config.toml
dataset = "photos of plants, animals and fungi (iNaturalist)"
conditioning = "class"
mlp_ratio = 4
qk_norm = false
width = 256
optimizer = "muon"
lr_schedule = "cosine"
adamw_weight_decay_other_params = 0
Rows from block 5 of a small class-conditioned image diffusion model, named by matrix and row number. Rows with one number within an expert belong to one neuron, the router's apart. Each number is 500 + 25 x the weight over its row's rms, rounded and kept within 0 to 999. All counts start at 0. Numbers have three digits each. After the name is the row's rms in percent of the matrix's.
After each expert's rows are labels from the 100 images, of 14976 (inputs lightly noised), where the router gives the expert most weight on average: "strongest on" is what is common among them. Only what is clearly more common there than usual is listed. The data: photos of plants, animals and fungi (iNaturalist).
# router: router (model.blocks.5.mlp.router.weight, 64x256, trained with AdamW), inputs 0-127
# up: expert up (model.blocks.5.mlp.up, 64x64x256), inputs 0-127
# down: expert down (model.blocks.5.mlp.down, 64x256x64, transposed), outputs 0-127

# expert 17
router.17 104:522474489496529510501536462460534512487485508484567488467458485558486524504478543505486482509490526497494522515458504495507528483506474504475524511531538507509458498504568474463471491518516492494508553467487501453497502494451520521567473520521513497506460481481494476490493490479502542504510488470467449508461496485521461498495499525518470505487486484526503490495454511479542515447518
up.0 100:515467481491475485523547481480474494474555488471479470484496512470527496511495460534456496499495500489515504528490496439513518484462484485496475463522476513481491515475480512507517523553492520511551548464495471500500480526529496511488516528500516498542482535521491499516431514514514520491449490502520493509524535491443494464526475513495494495543482468518534495519536499514487502516556
down.0 100:497513490508458540548444495475538509503487507503512534530470511476487508491497506506494492511469497494524503465494506480551509559448542506528509527491515485454485477473480500498476493557483525476507515493477522486470497486556532503527484514488532486484539538488507528481536522514474507496579512479499474485497519528470518512508507503499492555483516502501492505448503499478449478504486
up.1 105:553492501509499514502504530485503494492507478445473508486490503506514530465519519504476514546499501550505514532487484474481512545454518497503489502513505526530508482533509508562465525495466484448474484520500510504463518488448516499494478515525579495504493472537472468515498483524495464472497421493460491495504528491505492465510519480526514501548526512541494490517511506514545512486499
down.1 105:564497510504550488513494443462483490507517518481479450524478517514504509490505478486471508505507499509487522471507515518530487505494535519499461462426512472535477468536513501601476501481494531511476496504488485483478517528516483504495502487485504500535492536432473509481482483489503502503466494518446497496513444514559463476509499478519515484459488474506503482487495511501510481484503
strongest on: phylum Arthropoda; class Insecta; order Diptera; family: Syrphidae

# expert 44
router.44 101:478510528510466507495519526532468534545488483490491494495531492472480505473530504499466478479524524511491546511494518484473494515512530492510487499476512494520556498463508518494517464491491534479448462514473504499511489493520468499488523506493459504549516515512528520506502520475521496486530507547522494519504505460477510483508531460495522496495479513501475504537521494461500506526501
up.0 098:532503495505502466498504489481530506525496529458511522535495492499533502541578502526494529456491495454493533504520515447502502491513512484474439496498499508515505508527488530514501495472474470488491473502505529471482462511456473499508516540523444491478492548523464463473482527514550488505463485495467509526477468486473517505527492500506490555524482516480533560478493506524499501497500
down.0 094:455510489492479506504566545487495491497499493596480521478512492481466517487494468487503485500490512482504468504501521510492514543536473527457512474512510512465501512503511488542510493507491452484410516499499494513497506529509483506502543549494542469466493481496532506491505509485498499494422501521540521490508494579547512471506492520475514509555461483505478461447483489537504508483509
up.1 103:501482514510494500502511484508498508510528486459502508497451539503424513510473525498486522514502509492500482488502490501525507539463504560502503468515464511482454504489536550527482487495486524507502500530497500457486518511507551492508512471518517499519528533480497463531484493493489509490537561510518511494507498508472480482503520498505499465489519475493544502607491551486507514486490
down.1 108:510491477502495482499447526499477477451507504604479513524512487485438512481478502498470509465521498451512564488482496509506514510483491481490514469487510498537568499474501470429499498482502541555509540504496502510507467493476554489498540491491444539492502529484451477482516471547459500504526559514465501500520552476506540502497536509482510502516524507501482497454476522506491498503486
strongest on: class Aves; order Passeriformes

# expert 35
router.35 109:516491519518471493500526496456446487479485466526550451483531502543479515495510488502515565488508485516499473505507509478524506464448445525503524486495476502521527500556500517490467477477483495502506533466506517525506500483513477511492513521520479493470500515485546473527483504478492498474524521502509491481516452468495551489489517482483516470509511489514495549409517516501516489502509
up.2 106:526487484493512498502499518489483492497520514523571526496498497457503514541518546498506507471491511489525493514508464522514495527496468554489525486470562526499490495500488490461497492489478495499479445523510527510491505508512508520507539534500451456448527496484525461512519506518501514501497503475486547514518450547477490488510496508476511524499480492496502518496495510530518491502492
down.2 102:475479517493465499483525520507515512545492475549563495500484492504527540531481460496518479498511488464494532518480493494471503487546462445484501483490498488486502493458498529470503518531508485481514449500522481498519497546505479453513471538516513517527475524505446505435489481519502503502483521486509449501527450510509548483522501509456497496479502479504495475495463484564470488467509
up.3 109:508504485480497470526486524539480513472503541507507531491478493503522497520527540498530461484489509503500567506480477528469501413540514473497460495468501485501484501473494498484482450519518511545536445529485479452494539508503490490527477525476482494529479522505474511524490494511512487498494490514520461522494511511531472533489470489496467482464524544515517470567503499479503459475506
down.3 100:475491497511483511494468529516524501472466505522431513537516483486486484484474494494509557508503485489523566483520543483540499478471463501518525506509504501547480496508499507537512490484493475534552500506502550501505490504496498530523512507482507470517519435502505497480507491562551502501518505499502486506492473513581482501479514491517509522521514491490536502491485491507486516476502
strongest on: class Aves; phylum Chordata; order Passeriformes

# expert 9
router.9 108:517492534511497522474478536509544495492505465488506515469487469488521503511488529495446498516528534474478490520526522494482492523482500515492522530481531535524474487486536450471499500477499550522514496471497485551483490438560508501532455556504495525536532518475508513526522519463476542504522488527518506536490480501517450515508532523499498481538511501507509470496507556499500525501476
up.0 104:497490491509489452538547482493471502501493541491455492483491464523493468504506465491502479478526537484535436489497501526499573477543494448531474491513586487473505508505496531488500525515526521483474509499499533470500460507477534523507487501497534459509472558514498479471552500484469501469510527495503489523484449486495485535448518501505478481487488476509505480497505507498494531506463
down.0 105:503503474478468498463528498529493525496500515468537464462515481510446447509508488503466499521540500532476575465503485470507467508503465504516507503538512481542479478483481545455542516516491492511478473502506507490504525441520501553484518512482489496530526508542532498483518522481490487498483524465520508480489491434481502462467505516491486502514486518510496494451501535495508506495413
up.1 113:496506503510490518535496522508524505449502494502492501506524493498508469476478491491501513502517495520486563493516498539461537522534516510488493537547518535480475474500496484520497477542481504500515526483497478494496490488515519467486476553477539543532472488452522515495436485558513512508517433531474514472491594508520455518492491494446479465510498423496497524522498471527480489510527
down.1 119:473497493489533461472520485507492487495512478471517494485470503493587492504504515516534494495545481504521385507527519472491471541491514495512496547467469554520484508508501535518508479509495555505481493499501514513494540514463450468492510528517537539515512478487478518482442487511461491497497527500478510493475512519473511484521495506510505525422485551495498486541497481544506447476520
strongest on: order Anseriformes; family: Anatidae

# expert 19
router.19 110:534490530489478512515512512532468524502522512479505524516511530471506503496527530492480497553492497530495494494518538505520518507536493526549484518550545510500542494540482525542527468513496518517522449503467479477526510554479525511500505476454468505460474432489517503525434507486443468452473525525432511520498504466467535467485485466499535482507559458480496455513496460488489487499512
up.0 110:517482469466532451497508526513512509520530466474495471513494483520501513550551512509493505528509497486489458495513565504496504525474465528506452491496527505507518503542503494488516454499501495473562500500489501476502475492510491486539519512501589471507501468490488534512471467588442504524514529507480558516507455500465500525499495503534469532486516498475497495535499507554485533506502
down.0 110:507510509519535542499504467501481511528503504529480498525490487469498486511507505518468540506515529486522405504513546536493498431512561487536511519484463517541489489502507482493513512494488510490498460504471508471516552511501567479500516497504466505499493483469501471513480479450531489506513556491512495508487491477551477501460508504507484527532515505497528493531487526515509487506480
up.1 101:493485503495520479487470427478465506539459494490486490492483512514448495483491457525489465498467483539518500482484474545522498424537423548515489461520487468501528473548466491516522493531497505531515497495497515494498482526475489495481494502509528465471447491542519523460456517451505489496534500510508513503503528535495495503476495490501532514444485522512482517522530459527463490507504
down.1 092:492515521530513512513474466518501522518503503491497539512492520474514490502509538500518510466526500497526511497518546502486513555484517563473503536482521506549504489495510505491509478541496505484569494504508481495505481554484513490496490452513479445488503473483506499493483471515481484503517531508555509494512524473503542508497488494507497532476575506486526457481530515498496483509496
strongest on: phylum Chordata; class Aves; order Anseriformes; family: Anatidae

# expert 33
router.33 091:517507494525528485498520457481525471471501472475535526547478507504502519489498531496494483473488505514508526539549516502524536515504489474478537494519541517546483509502548494490483480517520516541504528501519490535475484542479520476507536491513526495539483511493515546477515503494499502493514482446510430453476482472508487446464485507443466526526509480496510448480495522467484502456463
up.0 114:533512520484536512473457511516527502504494498551462529501459494532503475519515493463505484490468489477484516537528446504486524475476538470500518483519536484527491488501507525494511513593501505500514506503500507525491497482500502480477491505495480499457481548503480500457485478522444481459504512495501464502498522507506516498519508513501477543528522490501489518536497513531536506514485
down.0 115:538513494528453535508486541494493497483485509507468510487502503506505452475523480497486498473488490532498415458468507494538496449518521519501504508490474489495510481530504474536514484473501523492396502506500467530533487510503473497490497507509480475575497506498516510446524527488501504495504469529489489467504508524552510499513514496514472525489474470512483462520484510490501484534481
up.1 109:536454512501533471500499485496505520541483510482468484497468509512465504493521488506460477470493504493498501492529496503514494515529474506490527526468562484531487503459476503519507474516526530472499488508488495504504529540523539474546481528497497523474506508495447475511457490532480495473529435534510503534536508478503520552514486551497529503521497535479483473506497523458492524509507
down.1 103:481491494502541462519508470495508500475503497473470522481496509464477513547495512493486531476493502466506464506504512479501507506486515503495518515510478486557508497494485529501513505522492512466541565504503504532491487473509489507498495511508500498457495396509539495564532502501478495501455501458478541512505485514461500467499508539510520437506469496491486529495467510565497543505493
strongest on: phylum Arthropoda; class Insecta; order Diptera; family: Syrphidae

# expert 59
router.59 089:535498515522509499495503455516508495490493525488538488462464511576506523477493539507497454478502519482508544488496505486510505501540466509506518514576493513474517497473522515491493508545514541499531559504513552511490436496500515503514507503488458479461520527499505498494490503401481519442513464495542459498492492506474539496493514512501503534520502492516476461477495529470519507470504
up.12 094:534470490493536509488478486489490523469500462483502495500507518529470502465515513482536510457496522559501484533492454536510519492485533495551503514472523496514498534474484521548438503538458500540499505494510526494510504517481532521473529515500489466507493535474457505510477510496526522531443484509490537504541498476476513513513449511509542511566489460521441500461503486527515473495514
down.12 096:501491503462504502481548486493502491498492520456532494485450517492474513504491462492548522516488485506472441504501481512525504600487496467496505469457516492588498488544503480502506533432512510479458458495490558510487497537500454500516527518477496516499500497501508488532477535472500494496500511540528466483482566522454505503516498516525483491498470480489494491498498526531500461507506
up.13 102:544509518529460510518471500512490499469542493485559532510447528515467512500500540511509517471496510507520529504491471538473504486499488514441473508498433531487482469453499486468493475559503505479501480546497501476497492505512511504487513532492527490466458514514484558508491492487509485489492502530472503507497508544512576496485492508457457497495524510498498512468501525485528545507514
down.13 104:502496494484452542516510511454502490508473471535496513484522502505480490513478503492451527494514538521494506516480542506472484489513471487533488504493513472510509521508501485515529498518520476481446476494505478476490501504521523530506456492475499487492502516508518476536477488414507484507476507516442539512500518502503438504481533506525507527555503494504495465515493470495522447495509
strongest on: order Odonata

# expert 47
router.47 095:516523513479546488497501490483542477462494480498509499511478489540494473464511546486515467510489506486494508508503499504505528488524512519468487498532511520534489504533523469434490467442505530542550570518513495531480502469523503454482520520454437501504516487476489517480526469452503493448477459432497446499505465517521532493476500516488469491492543484488487475460481489467523474499494
up.2 089:522504491531519547491497478525511511497518487533468489498470462494495484515487457457471495460508506422524557486495495479507472499493520497516530496455465475518547489515528503439446528493502492525459504513520509501519510498532498475494501498481500479499538454454504507506535467552457532466445489498499534510506511504445467523522523516545475507443464523486497494489485573502502523497491
down.2 099:556486472513457514500486485518507515518472474452497505474491454466565475509504484483508462461495482516482502512462529465546496556503535500497525533499495499451506512480522508526476464511506463523501475499491534478544497472495483461484510462508476488487514478487476433494527496526486500498515509529522533483499555506455506514529519488462485511520486504501473495531522504532491485503461
up.3 098:522511495464520487568529462530521511493520502477518504475518525503487488456503482483521501549461501470512487514511483491481499521487500498528489513511515520489490461484487514557499467523520554470540476489494469466474457496475525445556499518479496442507543490484496468499498504458504507494504523489542507479517507513512525505519491504519477457488490459514543513516508432519515517495516
down.3 096:481516530496480502506506467499458484482514522502472466548448532472518502485506529531524497516471487484506451518469548530536514464467428448481485481485434516471478498496525472512506503498477489522486466505451496511511482467452511505475475511495528497479509555507467497519534488450483521493525514505490512487466525453489498510503510515499481543544469495500469468511502526547481495495511
strongest on: phylum Arthropoda; class Insecta

# expert 61
router.61 086:533557530531496511496501503444474513522486475510474497505452507475482494503498532495495501523486522479520471510524472481513511494500464553525518493518442528536503506498498535465480505460484477526563549463512520486505504542532506499505451494526500528467515503491498543496502485474474470468517446498523502470489500467533494492494493510492500451501540483453478463468508508470488493480491
up.2 109:469506478498471524489553518500474514472506508560507531505492502452521494476511507487501500473496512520492520491504486502461493462474561489530450502493538520496467514490513515535568502521497498488565503505493513484509483499498496501525484525509498508504477482506487525504546532530494499509495495515521491485500500497482482477504510470506503467504540499513498478536485483441513458504485
down.2 104:511542502496488501504508535490476498488476504506487488497481484525490490461490499493535496487494489484490525497481480501484496546510474532471519500449483493551487502498540534479504501499501522482470534489551505557517499522510537506503502508511516537486496486501513510461512503505536506499459484562481484506512461513522524514505493530487500503448466507513549493542518510494458501467492
up.3 101:431525501514514500497484515505477501491490521482463475515500494512491502503483464503480480476503513509485478526522445464454495545508473477470523498527556481505511487480528507484486514498507522469523513471498485505492462486465527470497512473471501512499490527503530517509500527537438508547497462486520520459502475531489486496502498510476482476510478506503491449461485493445436528494497
down.3 099:472486493482534494510497472521506471499512507449507511501492483498512489537506528503504501478503467506509453515447483492504495535482555512489514494534505481474481507465499501455480492507485515524485540520532457500512473473502475505486479508496497478512515476502545501536514463467506514500433504536487584497543525501505497495522502476486490527472500514496433513428493488479505486501522
strongest on: phylum Chordata; class Aves; order Anseriformes; family: Anatidae

# expert 53
router.53 108:526519492499461470480481533495457458530503483504486483517541495474490510537531463501528509452536454536516521523521503489529492494522480465517480508532450499512548481523453505509510516511484528496523500490492509533508484523531453531465528515472539509494503525506520482518505459483475478489502490526518539517502510513473525488509502485523501475528474490494518502495525501536481499552487
up.0 098:516427505520505542479526498508528507515523498538511512488475495500481489525495526497496494494510509525483507506519498515525495457479512515524511522446513530529531498448494492533560472485507504474491490485469468466489481466491498502519500514510471490502508512501531492535520531544538498454470479505500502490487536529583499498475504491463498458486535524489521489454516480498515525485503
down.0 093:533496511491541463514493484503471471558463507570487546491521525521511491521478527506519506503536495506509498524482540528504500502514571500504504484512488480531514489485527513502504513491504506551547488500510493506494492511508533513445491506501519506536500447493446503482498498487463508502495419543469522482516472519506536488515501474461464529495501539501458522511507528499425524525489
up.1 097:466510509504553532524493547448514512510500527451443504504481509501462503520515499524507460465484471468521465487511495487549500506511474506495493515511528504486473474489474513528549487524511491484496520498508497519513499489530546486537501522499508526445533515504461546491463523498437521472483538501488436506493493533566435488498510529493488509490503480496496515522477527505472554477496
down.1 093:490516491480535545494497489508461513461507480491459519487484512522511508549497523518499509466488516495508427492481478516464504485536562469487488492474560520486439485472506490475526491512494510539500534489446478492494476503483495503521457495503467509509477517486514529474458491495538487509476493538481480495480533530497447472510505486498505473515510505510540495451497522477517450498514
strongest on: phylum Chordata; class Aves; order Accipitriformes; family: Accipitridae

# expert 1
router.1 087:529540515469540517517521506479519459477497495463538526496478512495498484471511565478530487527503491506487513502511516477519492466548477564490524483529498511542500514534517477433506460447493484551550554513522489518479545474530502452464509518476471545491531493486517511495505502471502494463533451445511462495528474487521524477482500528500479481496538501493481465449511489468533487472500
up.0 099:533475485486486517505474489499534509481485493492474526493514469481512486477518532481470520466501508479508480526506511480518503507478523550525519544472539517505469481526513512487493494483495504523471485484518509482511544511504504451526511547506507539486502494467532532541519510533495488535504465513478430506495468484532510509493514455525489510530536516505519456505513490518526488494472
down.0 095:493500540502450465509489508533495518503504510494465492487525495488490501444515493511511514496483510504483465537505492478503483419537508526505432509534500499516520514499509523459493481501500519503561499504489526529507500513529497543472515495516466483550460518483479526538498515445520501503538434492510512496506533435504500514490489521497493485471504476493508487583555482490509517479499
up.1 101:495498536504459503486502507493470459523495509527519495523484501479480496427515527497535509527522486513496520488522529491475492522496466534525548523515450495525503480509484504526504493516490478496486461497485530529501495496487486530404539498493515504521514529504509504534509505477482512491471632500489582478496492469499491474508511480483508505501425484526476497478513467465443503513514
down.1 099:540503480506488492479505489513540540505513499499479451519537507484509500459483548486512494514502491533495519502496518514469502573533489457502457486510536499512520484465486469477522482500507540534494404503468545490491550480493508460497501510501480494468502556496459503506495501470477506503518478438462450490521476505534466482533498498520510511495520491507498468561495489515549492541507
strongest on: phylum Arthropoda; class Insecta

# expert 6
router.6 081:548512490479488470495489467477563504469474501465519502502465529525484500484496550468520508508482517475497506473490479488474514465528515552483537507507496518496484482493512500443485483469513484587568523503491500514490500501503540507507496507496471506487513519480517488493503511467517501479524430461534495502481496462523505505505511518516500501511574504489448481455472484485509525453507
up.2 100:479518502527454491495516524490492487542481478499527506464523498524478518497459525534504523521545502503481517483461518553507488455485437482500455525491500505511460488506509491481473502521508512492523488503494529492537528504473534473456560496519546538470519506509481515525467525480523486502532461514496528509477513501460523501488524488507503563535525500494513509529513470526490522473480
down.2 098:442497479500481513480525475525463498529515487538531506453508531472502494505491500512529501489494492534506526506497490475489478485534501555503500488498450498529482511495515512504447499503508519516518534491492545497496527495518503481490500521486518490491481522509485443473468503459544476499522466567557501519508547501483457496506484487494496505487539525471497511500486486439489474497531
up.3 094:517489493507497483467511507470513495488535488500486474487508492517531527512514494543468506519532515529464484497501510500504507517510476529509486538481495555506506523539512506476521482490510523477511452504490497496476476498531563426529523525505508479479493555499498549497456505539470533496549506495495488526501518514535494541545488507535515507518524512508482535524494515498506509493493
down.3 087:463487497489447474503476470517503461508503505451477491450520519501499515461499510491517490504495512514493499482519529518511506467521482489474481488527495501541504470515514480512481465479501479568451482509474539530498514476531524531479495494489481524493476511514491498483490496529504490500494485538469513482534544488462497502487491500502485468493512475502487512572493499451484508488514
strongest on: phylum Arthropoda; class Insecta

# expert 4
router.4 107:533535502476471519534522521492490494509522496458462500513477520483495477535511552510532479486523526500499478511526528506514536492519462552495536497531475517545501505514490500477485493473479490548562515508499511481479491465537519486496481519488509535471520517483517494471528459469467472475540477471540457509509491486518511495489526477470493510506527500461510476472492479471498495500488
up.2 098:459522538527529515499536516511509485499503509472535465482491519481499516497487492486484509526523511476507564520516512519478511487499501518501515523518435486501486508511494501492523555486516500529484483465535514530495491521487485493433520481497523503537490481519536461493522504486487483465490593503493477520490455463488494517498512511509487506487447489502472534492527487541520513511510
down.2 098:474513436487495489490527489523535486500500507483534457535463508485486501519465506498584518530504484503492567483493519488487491422524469464450511499469517492538516512492523501513537495523499504508541498485469504447488456500499527512476463528502510481470503514508510517480507532511513496500485487537504456502498545482481476475531521517525497494479533491509488468512510489462485482516505
up.3 091:536473475473478486483490528475534499483521516493504502494499541520528523501516541512539498520487523502481471491492529485519496498483491510492494473449532515494476504545480505484484470470500505477557519481502478497526501520484502446560492506497573491490504535509494452500533501472463507499445476473533511499463562504488500480508498497477511498534544509503488482487497482523513493481539
down.3 090:531511510529541466522484523476491537528474516568516500500480493459492503551497475510458491520489510509487428493489474502510506497492544534465501488471477495564487506521511492537492504513500477500424519491456510505497492518516489501485514496493521547493507443487544462493489492517493514507539519565468483490490451537483473509487499521517510577482466489495483468448492486476493519539521
strongest on: phylum Arthropoda; class Insecta; order Lepidoptera; family: Crambidae

# expert 60
router.60 095:486469490533480493519483486535499515467500479504502558506512519531499504463504469496469478515476553517497529503499510497497508557510496441500505475460535504476458501487490450512491478510522514453534531455473460494502529550476517513502517518488510502551496537508528524519484569513523485494486514536523466533506524469448479497466539494494505511538485499489490461532552494506493522494481
up.2 098:522489499505516497578474526573511503511565486494468483506512524495500481521516447472506496502519513472466542519503507512513433520503478485488524537487510466515489515480502460498528502480515534496551518499492509478468512512505525466487492493532508493472498530500498533518511507492494470468503484528536526451495524524468513521479430500473468505467514513496467503537517487527518507512412
down.2 098:467503500500462529558491520482488514513476527484500504486477531505476464506473503527478511478493527508398519462551493535510469485518506522489508446469521540507483503494456515501459505506470501518497482492513516498502521553537484530508498481520493499466544500470534536500502533521486472498486487467480511498508482511562507499514480506467498521500506490466553559494517512510501501504588
up.3 099:487495501501516517526507506524494500483476493505514471490500454524496492516485496461551523468468543477570492490486512526480528481481537525479510461531499472517478466499554524490535479507505469466494510487505503518430525506460498502512493491500503478485481513515494488487496492400536512491496492450502476525503514507544495525450558481502467459523491490511507502445502521537559529487465
down.3 096:559502502471516492530506465541471515483465483461488526469478529511538512499506478538527455526454480489489568503493506508510490531509505472509494503488493493479469505520484502477467520498522485529479522496507509494514509478548513502501521513491489475506456537485524494511498496533502502501470485531499501516522494452470480504449521497497483500505530510517491474491518497484493558509536
strongest on: order Passeriformes

# expert 48
router.48 090:547515502470475505495499507474476514495514493560464546515491508469489515479510511478537483524463521479503475526497526499495520486528495546518520484520479506552538512501499520454490524486473456547559468478504534515493516507520513534483455515530509503506522509490517498482508505541516469497554492490530476478498466463530485481505512483516500471468502489446487456519491471472478482508491
up.0 087:463496493525473513526511550496506486482500525527516532475497497486459516535464494489495520496482487521500539494497548507503505481532510531459481446504557492438477523505484506430478518495494544493454504490526519498521439488509513493477458481476487503509485518494524542499476481456455477507507503519438490541507495585572508498496524481501498447482542526510454497476528507517518544505500
down.0 108:525522537500492470492513485533491508478533496556507510492486481504474472502497498497499502509498515465509494494535415502479505508513477493437502515497551503514495485531521513529531455546511453500476525510495518516501511571492525496496490466485452525459518458501458499447484503550509511503472520510534523512494525509494460532500497500490519514485539510504507527555508497535486506491511
up.1 101:473524529489498516517525497508440494524495507523459471499466502523540485495506485482479504501492494485490576510507544514484517469501526534446548482513562505489524502464468467491455497502485475519462529452521490495513510488518528495505498501484453508449517531490473504506460502481490512509465603488541532502515506516459524521502516515491482511486501543514500517433514515486472498490492
down.1 097:519511497484544498505493456501515492492513504513549508482486488515485502510518519508572543469502512445500560496501494501511490544461510464502522496479456502513523510455514493484481509461522494503527556501513536473521519510508561515531497529512523502569513501509449510485500463532536495495498527482553511470522484526544499510485507531506505523465439473496464499509484504493463506536525
strongest on: phylum Chordata; class Aves; order Accipitriformes; family: Accipitridae

# expert 23
router.23 102:467440525510509485481437528479518502485497495481488478521456507514485507529509520510529498498491507484507537501523504484483511540479490468503508488518482520527515506553516481466526520483509512510576500538522532548501501520527504495536492495494527516516519546495558491522558518438458517478500436501501486484496461529493478491523511519501511508528509497502485436507504514479552547481501
up.0 102:473497511490474490526476501534494494501460493446488530525485506503497521513476530525509460507499495502513577450493517488495496509484524446477503487504515497554493527474533516518466534486485504502456515494510496530536516506508508491489504502505488473533541462485501451537460519556535485475539507511472476472499514450495490503492495517496486507548489543508525438543505550504533487491519
down.0 091:481478526473457464486503510483495501551480494488503453486495503479478530463548513496486518495501491470546462514530513507501535517520458478530479501496498480537490535520528496529472504502494497482530500512485449490503521516502503489505551522517517516516457490510528450517506513504496478500469487556545531507500531497589509524506491534490548448506527489509476517551523505547513455511502
up.1 096:451498493520452535472477520504518483541502502453493514508496533478456498497521532517561494489513484462505524548536500508535484503496495504484470503467511557473513538455519504466467541536521495511469482535505487510492498503496497529501483522541483494508518508485544487544539533481468527510502481486486510501476494522528534471499476476440538527503458520494478521470531516541545498493484
down.1 091:518493553518424468483455479516477498448510470466517467506526522494468480547460509499509497493505506475503494477490476513497499545468497505528530514475468507547489494514502523529518484502500505480498482498494484499494475475526461493523482511499468471503495562509479499435466474479494482504538492529460521493517560484504505514506493504502505486507470483481511551537505479449485531478498
strongest on: order Charadriiformes