Rows from expert 60 of block 5, named by matrix and row number. Rows with one number belong to one neuron. Each number is 128 + 32 x the weight over the matrix's rms, rounded and kept within 0 to 255. All counts start at 0. Numbers have three digits each.
# up: expert up (model.blocks.5.mlp.up, 64x64x256), inputs 128-255
# down: expert down (model.blocks.5.mlp.down, 64x256x64, transposed), outputs 128-255
up.15:074119142134124108153149095190152159085063135116148065185145136100159088114133157138160143132112146087102143165205102152089099088099155101101158151043183053123152143109105057102111123143080092122106107125132120153177093097204188108137134107138191142125140122150145224159153115153170193118136120072118131106176135140128132175146104090103120152104107210137162163162123117112139106145123
down.15:110059142127149121138126090152140125128152103129080131116183124129091117177104129136140127101102151112105103122131145149180158126128123188091109184124137122136126056099145218172112113067099080102153122127185142121132096117198169046131135141136111194116122129135052189145152159142124069075122130134185139182132137091098195077146125152079120146143200150157130081134098163115150120120138
up.16:122106130126122125159125152175139157127127069109108214131126131179093155133156105134125129064117099157114166108103114094115183099116146103231140135059104151155141134156108146134124180067171087114112123122114130126131146099141159061100139039149141168158093134127145183180122096107118101117098087149103168089130085097132121091159131034128113131072144147116133098114131148131125155133125
down.16:123118123114114118100124092110109118115121192069109041146179166128170099097091155109139112136141081102116169119124109134144081093187097151213093155086130118127101101139101063130139136096186168131183127148120131129120164102141079184144139014156093133125136201117112191114160094108116135128131124180155132158130129094091077176087148120168149166033187107095147154115122101141095152136123
up.17:093121145154122123135117100087111134134182151139065109134136123132125135129173080164112163146121133108095095255074085098085161137139177153089115130077140128144118127090142130176100130122070112127126092110147062117110136106125147146098111124147126129112120134152162166154122163220143046111112156135144158176123068099126119030135197080089136167125127092098189109140145149129110151126096
down.17:100160152077073131134117171152159115103136127102100099145147101143146136146166114108119147163133146099054159000148161138155164158098102158195116161106143118160091149168151161124172098132143037128094120110066153106133125096087117183140145136099123152146135156132138105130115156117177078152124149114103197085134133104151114047141129113074100120148117112156147124115095178143167158127125
up.18:109143123113145125135135105056100146114134167171123190117152120105131120137166138154101122170109078132131127097069095037119115133124129119104154144208109139189134099140119039139129187121130109124107135091142150150148114106058166180123127100140113134128107145140132110156143128107151077096114130120149153140073148077140126249185114125132110105110146121126117061160108136132115148119101
down.18:121177123116130150111134110138156113147116171109174186106122108145159119123134125117131113108112138127101098171127144111143166078180129117239140146147090163136151120155112038123157176129216136140158144126137107134127127086050127098115091149113150135163123130135114000144149154158090141154102106153123139134103144120088116142095147135160116110117043120125112125117110099151100133121115
up.19:104175114139129157121099150135103112102087136100084193109153133193154135153130055137134149090148132049054138125124095152108124117105162094136120133106139153219155105200149165161134047088123131117148110126125108111112149119065149127075106156119145166120163108129104198023104093149168108089109213150094177107092142133130225132170194113107116155178165079153130149086128142185132127126046
down.19:140161165129143122164140143125112108111123162172075143128080123176102105114108064077114144155102113109047107175132111132072120167138158110134119172114168119069067134112052160194119168120089115118055141131107116128137116130229191125107088086112144067171130157142155041099156128074105144146142156120081144078101120084136179137091132102149192117066049156104110174039114166140146123124066
up.20:095142172136123145130101139123097138103060102109131127124124085193119143106135123130157101115098134102207149169096100220106090144184151041141171131137096138152137136115131176165150142109146087133089117111121088157128108124019169139120164083138113192146137143155169045167120124103145119152143065078134132133147145132123073171094115127095105135204077158140040123181122148134093150142082
down.20:124155092141106152108145148158140120160085124137148110126130126165124133127110124112137071124145116140247119112141096058070120113125116110139140131101163190121113113159112255104125103174081085145097138139108114132129113151239132117129142185128099121131139141134132240108132137070155138138080126159184188156145127120157116101136095085096132078081172109150122099097113133114053125116095
up.21:133131130140120144158120142156128138132136144158144201111159135129137132112154115075118131131130150123100124186171119132123140096086128121158141160183135089129103085149121144143115151201114115129086149108143154092138149119135137255093103110132114134115117135147159084082127093135127070118118135144107139116101121139126174102111104099167140117069080173124079152132133113158090114131111
down.21:144112135120079146104139164123108127136124073135093048122119107139139149177117136116111124090135148111156114175120107153139128157113139081150167141090124144148118122213121172136128163147171117152163144112148152097122146130076138075128143102096112186117137126123116054160131110160107136140097154143148142146129128143145108114112097134108084126127098172130163100112068147160168142124163
up.22:108156126111121137153151139052132146129136166119107056143121132090125125139146141138161110108134121131162119067108095153111174126125091142140158128125148143108136089131133095114119167122202183117138130161129105101128153145085128087114154042101137153109118182112155019136127135129069129132111149136141118218143116102128081152101118134135155151021134160142107102081131139148107113127153
down.22:129129121084135154116137101130128119154098045140120167089133142154131092115091098133170135090106148131122131065118139105125128161165136143142174128117085162139118115109100144138112110084179129159102151166121134122121113115102144127124135125105099144105124196121125117121133116152161139145097105138146106119135114142127128112125146103134159147065151119172131103158129160172109129111153
up.23:174139125188138120129148174149114148136121049180145189107137128097129157098145125126173165101103099164119112115119054114137208150128176134150182090126101114071143107138163130109127152129078153122130119104174120127146110127194149171143151171158134171142105128146140215183117097124116157117128197128085064119086106132086091202103079143076186122067224105089128169146115171140178143142089
down.23:112142130193086103142153164099155072157177143113130175167103151086119102112096137125180133175121088111094168197194135180133190143066126129082139137145128095188151156140055142203116133076148111131062128076172107126119075175053091205160101022098121103161135151131138006105140141062164175150195141146094134148131131061088127156152098137129110108209029179146153178092110141123129113109164
up.24:126123093131150141157110148064139148115085144150180168148071124156092118166111102130129132057122146166107155172076134106098127172119124096051152136105113171121162129106121145158092144148116140139193104138143111140123085099122146074099109122137108157128108122140127161155120130158142074153115122129124145181100153154086127110097219105128157118122199098142127099132111098105157137124110
down.24:124150189152100120112135144190128139126093126101155156124052167135124133113095167112146113104099160116080130078140134154080165100137082111231027188181167170127095118152165186130140117128168116135140233175121092145116128124157111079185140134149149160120123133123186073116137158091136080185145100188135154122120150096151151153137101100131125108113103178115177101088114162143170121132105
up.25:113141159135132119131104136118142165117157183094046142140096132161146114073152111103134141106180120133088144149069153129140102168123144061080085131162159114154167088178150165123124109167147152108150108128107097129116132093131134174119089108132140187144132132128131138105127133129161120072118086134059092101115111119124127008121175121119101154109236163176138097140118142154140143135085
down.25:124123111095140116131144115124115116130183073129132111140123133117113135161124106145132167133123125097066143027149149161121150077103163138179161096089170125120142108124103162170115153109080103136120133123120098145136103096129138239121160169104122139123132107132189147107137126103105122122098135141083162104107116134081166102154163133077136133137010132155113105095121150163124131130099